From a checkpoint of a small autoregressive pixel model.
Model: 5.53M parameters, 20-pixel images, arch transformer_decoder, width 192, layers 12, norm rmsnorm, activation gelu.
Training: normuon at rate 0.025, 27500 steps, batches of 64.
Rows from block 9, named by matrix and row number. Rows with one number belong to one neuron. Each number is 500 + 40 x the weight over its row's rms, rounded and kept within 0 to 999. All counts start at 0. Numbers have three digits each. After the name is the row's rms in percent of the matrix's.
# fc1: MLP up (model.blocks.9.mlp.fc1.weight, 768x192), inputs 0-63
# fc2: MLP down (model.blocks.9.mlp.fc2.weight, 192x768, transposed), outputs 0-63
fc1.155 108:481504479515481531436484586532490487503540500464542503525507500503508461494505504496457512531408552539428517542469523526528523491450466508469516529470521398443548509506472553526600515481506516
fc2.155 098:532590482472518486569486497493456428530507493538464498482485505504509488428474485495549517489456401481557545502445539459555504439496477473483472512568493557553508435556498422477495475507506504
fc1.156 093:437509502423528521545542515497533534443540516497571487553454557517541491525535510586510518526508545523528551574529443511470482489508480471517465570441497486456497412532533411480556502513523493
fc2.156 102:496499515584496540492417431532384528545466466474410485413507485586521430498527448411470527512508484453565461596478464537500511535574512512528513479519529479571486542502496518494517525473426474
fc1.157 091:512466545486468441477446455509448510498482439407454525447520528486496482541428498579516494563489532515583515445529504534382504475521486467479434564523465520485552536484435532493547474506492510
fc2.157 109:519563530567532466489441533464517501476537502536479470444464475519492551527505476466500504472470430460491511505472523489654555508441511469518507463450471483541545423512592462502510571487498501
fc1.158 089:498510428449515460472541422522429513535493528472526504506545509541415500501530437558500530477524502497582508467481469419551518499447556502515539523483484485496452470507562477521439604453498501
fc2.158 103:532467508540480458469530614491568506499528470559502550538539531483470441510516466493509481460491473536411527506472469489485469492496489480493458492454525519447557513519405562465531516467509458
fc1.159 095:535499514577507509573511474541509473469470551454568527535429407529495479496535500502471553529457462432455507508490494493452465469453552529508515506500524588476473483505496458532534589475475454
fc2.159 122:491526471436467443460544523465576508564532426458473531502472526515480484485493505480579458469555526507552574531473536508496562508545441520542469453439485386512455450511467556469443452539566489
fc1.160 105:499475536454492473494464458390432533464498541495458518505525526563478539481593487508455390485517440531402497519521455560450526479486470502493441511482479473465469506469482453534555495477444440
fc2.160 081:504469469503485468436470521463559452456553537468515496506385443510551486546476462534481527502446539528501488474465529475456466490514519544551433502532556457536487537487533409489360508497445584
fc1.161 108:493570481531509558567529528520556554520511533470464537482557477464458509568410552506518540457517506535483528429487550457437466555455475489527512557441532543493514571492443422523481551512486528
fc2.161 097:500412427485445476440422539552451484497497486548500541468385504513534485432543490483472473473473486554513478472515513491541526555509490451481491494428465467534516483472543493469487468497546485
fc1.162 109:549495475505625494509534511523513482522563521536513495468426453571489525524469557523462488508540446537520503452480513499471497450431479563457463459523458505469523561505478500439522458436494526
fc2.162 098:467370533492443551498441506506494479452440521458466507497538505461497523466453502472468413519488524448472538452536506550445533487498480517479476508503553495526467521514483506442519486463537474
fc1.163 102:442513508523435428501505478499548533531532486563530517485532472495481519537487493480487516517539537422515458508537474519474501497452506499473530482499493494474526570449493552502460536433478556
fc2.163 116:528489515439542560539496498486496479537448447464423506467460534443486505521479604506379553436467512500458485525485511511541427532520500516510527521579486531462460479547590432518497539535477436
fc1.164 096:474491516549575488542503438451530537484560538547450544453523450484504493491513494494535426555476582553543532447558536483523474503464479506526458511568502493542496471511485497534573456530448528
fc2.164 118:547489511507501518494482538565484494532473492511496486518441515528477508578552436558468552513416453516505538538518455502398513558541548490505515486492524474460524569480477487492535584453491417
fc1.165 086:480443517456537484534528522564558489522451521555530449523506512542568570482483506452434493557546524531490506512461485463463492489501498484509473510379499466509460521503479487531505481478480521
fc2.165 102:539455469519476518512506525499475526494448435441450507556458527412485437611493534497513550518436459557509542517496514506514445452493512484495539486509508485599467557532558552484477419463463518
fc1.166 092:487569463535519461505568563455483518527517489539488459585508478548592548554552456526525476475512530467521515432507519529598501495505501562522401503583514562492429558517551513518486440504561532
fc2.166 086:502445503444537465517461456513514544461482453500561476513476545446463490404453473436484497427448483505514486563529578501503555472499528493447422552515502462495528433526461496558491540447473431
fc1.167 108:560489509503535595482477547502550430534499456513455482469484488438562504532552520489483489512512453531617526448552530505541426479438511492490482542562425488495536518503516549485471491581492497
fc2.167 104:500574489522531488554501517505472615501524497502558499544495524524493401478466463476515487471483538462405477498489503555475545521501540466531445466521587494457397472491484492542489493448485511
fc1.168 116:570485455520488463566535498467467532550443549452502526406474501501537578479501488495521486493503551507532559525479500492569502475501531537453452496475537600527494464588472511482504546429504574
fc2.168 081:541533512502462573489526471503513536458499497489556498567434481379435449507506417584512498542484389512548537518471515512499490513550486474544532452484468485539465548460484506500421547494552432
fc1.169 088:482475513526463465475503486496498490518477500511470456415491509467554487495529541449468508428427496459514456462578463552484534581439538493471435565512485513533493566473490457499490457493503559
fc2.169 117:500531494584457481500562555514489517472486491445391506497485506479523498488453442491544522546523468482507517488565561442635471484482514517567501439555448452530523529517497540453545475534498514
fc1.170 108:575522542491488533476550555457453507503529518479540483548500528471470496470539533453481485519582346508576463483493507498521507562518550501499431463460437554463539488476449443424533501474461459
fc2.170 099:559513459478503452498504487500477531513483516521510518510550542532552525471464468445476492447570510527483574463431539515527488514525531533484451508541494500459521536480463462506510453533546581
fc1.171 097:494503448550562445523548531525483446444462409505471453440535447484573594547534529482538538494541530448479461499534455446495502508466535516527492483506465508541511504531513534487482560544449490
fc2.171 097:469532530497447500525472514524559517492520539522457500502479563560451493531596477524458529534414448595507582492522575531505540493531445564410511512487549450479446472463510532559596457534511525
fc1.172 095:473562462466499518533555523498532435462457510564616443510536470565522548506511485467436491562548532457464477504527414478503491479523514492507545489519489578526451539552494465543522461462575558
fc2.172 084:478402482487474504519504458440518506530482453581492460525434555396471454480504547461501490554491530536571464633451424513442426511512610515508533465467462514501465547502524426521515508498538519
fc1.173 105:396502572493590556553480492448578506545521481511558477527479535470471514512505488533502518499545491504476527475482482454495492465402530480542418478467484576504470450528491498482462511506489483
fc2.173 109:544476503519398504522483530476525587480496511431400516516573496533509525506398462577563488529446472456572527533488518578526510514525437508469558497497508469451504508534427485560524479416513472
fc1.174 094:521510466429504471529473513439443566485418566531529482481496515470495536434487497460542558558479464513480506629571484470508575482498470457470516494421511489492568509481488506527463507530480493
fc2.174 130:479445443492487488498515472511487479447543473517498517473471491438538474544512520456600499467565543477508533419489528465571505509504498553494557434509539605494471471514576479587526546486542469
fc1.175 113:500514501472449516528545478549506549517513549441508484455517500440495535495461553530543534437515500480468477574493454435459540475453488499452513498548486482504538573506408480421464468499581545
fc2.175 088:585528520494457492447468531539455525544439404503439493585507477462503554517549525563469521543471499517473449481498505480555534523501510461501479447472503523460460505529529447480525441461539486