From a checkpoint of a small autoregressive pixel model: 145000 training examples.
Rows from block 5 of a small autoregressive pixel model, named by matrix and row number. Rows with one number belong to one neuron. Each number is 128 + 32 x the weight over its row's rms, rounded and kept within 0 to 255. All counts start at 0. After the name is the row's rms in percent of the matrix's.
After each neuron's rows are labels from the 100 images, of 14976, where the neuron reaches its highest value: "top examples" is what is common among them. Only what is clearly more common there than usual is listed. The data: Sentinel-2 satellite tiles (TerraMesh).
# fc1: MLP up (model.blocks.5.mlp.fc1.weight, 768x192), inputs 112-139
# fc2: MLP down (model.blocks.5.mlp.fc2.weight, 192x768, transposed), outputs 112-139

fc1.728 098 [126 168 158 146 117 107 122 104  96  92  88 113 154 122 123 153 130 150 132  72  85 124 108 141 134 128 149 102]
fc2.728 111 [109 108 151 124 109 134 170 204 108 139 137 102  99 133 164 109 207 123  88  85 140 127 128 145 163 196 116 107]
top examples: main land cover: trees

fc1.262 105 [144  41 124 132 119 131 101 121 125  90 103 105 135  68 129  89 171 125  78 148 109 163 121 141  97 121 129 155]
fc2.262 108 [135 179 169  90 142 108 150 145 135 194  96 145 116 148 162 208 129 137  92 118 116 133 148  96 147 156 147  98]
top examples: snow or ice; main land cover: snow or ice

fc1.144 119 [112 119  76 147 102 153  68 151 154 113 127 112 117 134 129 154 198 139 142 149 178  96 139 153  99  83 180 166]
fc2.144 129 [104 118 132 129 133 137 147 110  68 117 117 124 123 119 171 146 108 120 211 136 152 120 120 120  99 108 195  94]
top examples: water; main land cover: water

fc1.220 123 [ 78 111 107 186 118 117  78 135 132  74 110  82 167 131 117 133 148  94 156 124 103  98 185  99 130 127  93 217]
fc2.220 079 [153 157 173 126 106 145 141 116 149  81 139 147  75 175  88 103 119 153 132 115  99 175  91 143 128 136  30 121]
top examples: water; main land cover: water

fc1.745 107 [173  80 101 190 117 138 114 123 131 148 117 139  90  97 115 108  86 177 120 163 129 161 140 202 164 123 103  94]
fc2.745 089 [152 119 177  96 169 107  85 106 117 179  97 191 133  99 100 136  60 137 102 145 189  79 156  69 105  98  99 129]
top examples: main land cover: water

fc1.125 109 [140 116 136 171  99 146 114 166 111 102 153 132 135 130 130  61 130 114 107 131 163 130  81  79 100 170 136 104]
fc2.125 075 [135 107 143 115 171 132 167 114  81 140 218  90 150  96 102 149 146  40 137 155 152  80 145 104 133 130 116 103]
top examples: main land cover: water

fc1.246 102 [112 141 127 105 142 166  81 110  91 119 134 142 142 125 145 105 132 186 111 106 142 108 116 121 119 104 115 102]
fc2.246 119 [135  83 141 181 110 116 131 203 171 106 112 116 161 106  92 144 134 115 188 111 124  96 120 159 159 157 125 155]
top examples: snow or ice; main land cover: snow or ice

fc1.330 125 [168 163 114 111 103 145  51 107  86 117 163 183 153 115 113 158 153 101 114 185 167 123  98  45 116 108  84 126]
fc2.330 115 [ 97 140 205 171 103  50 155  98 102  84 113  83 115 130 146 131 153 135 124 118 121 114 131 116 125 125  85 119]
top examples: snow or ice; main land cover: snow or ice

fc1.582 101 [133 120 162  93 154 124 109 171 120  97 134  67 222 100 108 196 112 199 197  94 171  87 137 148 165  97 168 129]
fc2.582 099 [183  88 120  73 103 125 154 143 123 101 120  69 147 110 142 119 185 122 111 138 104 127 158 105 126 205 161 194]
top examples: snow or ice; main land cover: snow or ice

fc1.617 109 [156 130 174  96 136 130 114 124 106  98 155  71 132  76  91 116 118 101  78 130 125  85  80 159  88 131 160 113]
fc2.617 078 [123  48 132 132 164 145 127 149 127 102 123 154 142  49 138 104 136  91 104 128  91 179  97 143 107 102 116 103]
top examples: water; main land cover: water

fc1.315 103 [103 188 129  96  63 110 175 164 184 127 109 201 165 110 120 118 129 153 107 123 147 148 141 114 166 140 140 184]
fc2.315 041 [144 144 116 136 110 113 120 147 158 145  91 198 157 144 181 146 108 111 100 136 106 139 142 179 177 112 166 122]
top examples: main land cover: water

fc1.44 104 [114 154  72  67  66 137 154 111 135  73 125 172  96 122  62 123 177 134 143 143 118 137 115 109 108 125 163  98]
fc2.44 092 [138 100  88 119 100 121 169 146 114 143 103 122  91 159 116 199 180 154  67  77 109 158 116 141  95 185 146 107]
top examples: main land cover: water

fc1.498 110 [164 118 137 141  86 154 166 172 142 148 111 123 150 155 104 159 152 113 172 173 186  94 138  90  99 113 155 105]
fc2.498 085 [152 135 100 115  88  85 149 186 122 119  92 107 186 164 154 133 159 146 165 127 168 120 125 122  94  86 119 110]
top examples: main land cover: trees; main land cover: water

fc1.610 106 [121 123 136 145 157 116 128 146 161 129  53 126  95 128 173  79 204 172  90  98 158  80 117 155 164 114 133 108]
fc2.610 109 [118 118 120  97 167 129  87 139 128 107 116  96 123 107 143 162  70 166 152 178 155 169 111 110  63 185 152 140]
top examples: snow or ice; main land cover: snow or ice

fc1.67 088 [139 110 138 139 173  84 119 133 131 120 112 153 116 109 161 119 132 105 185  94 130 105 142 155 151 157 164  81]
fc2.67 118 [174 149  67  61 103  82  88 207  70 144 179 159 153 103  77 152 108 115  91 114 115 132 138 149 141 113 115 138]
top examples: main land cover: water

fc1.388 104 [128 113 112 134 121 146 161  72 155 149 106 125 173 119 160 185 133 166 166 114 140 134 172 172 117 108  57 134]
fc2.388 094 [159 197 199 122 157 104 124 177 112 131 164 146 145 156 100 155 116  95 125 145 172 148 134 148 163  97 186  92]
top examples: main land cover: water

fc1.668 103 [195 124  65 188 161 161  89 142  99 108  77 111 115  84 145 119  84 156 157  91 129  92 143 110 117 123 150 160]
fc2.668 114 [ 60 111 168 146 141 149 191 116  93  77 117 156 155 140 138 150 111 154 153 131  74 135 162  71 115 152 108  94]
top examples: snow or ice; main land cover: snow or ice

fc1.609 113 [142 121 176  75 106 150 123 187 186 148  76 125 151 111 143  84 121 149 163  95 171 137 144 102 119  79 139 141]
fc2.609 072 [126 113 101  86  77 129  98 169 204 178  93 176 121 114 136  65 143 120 162  63 160 108 135 135 156  65 147 110]
top examples: main land cover: water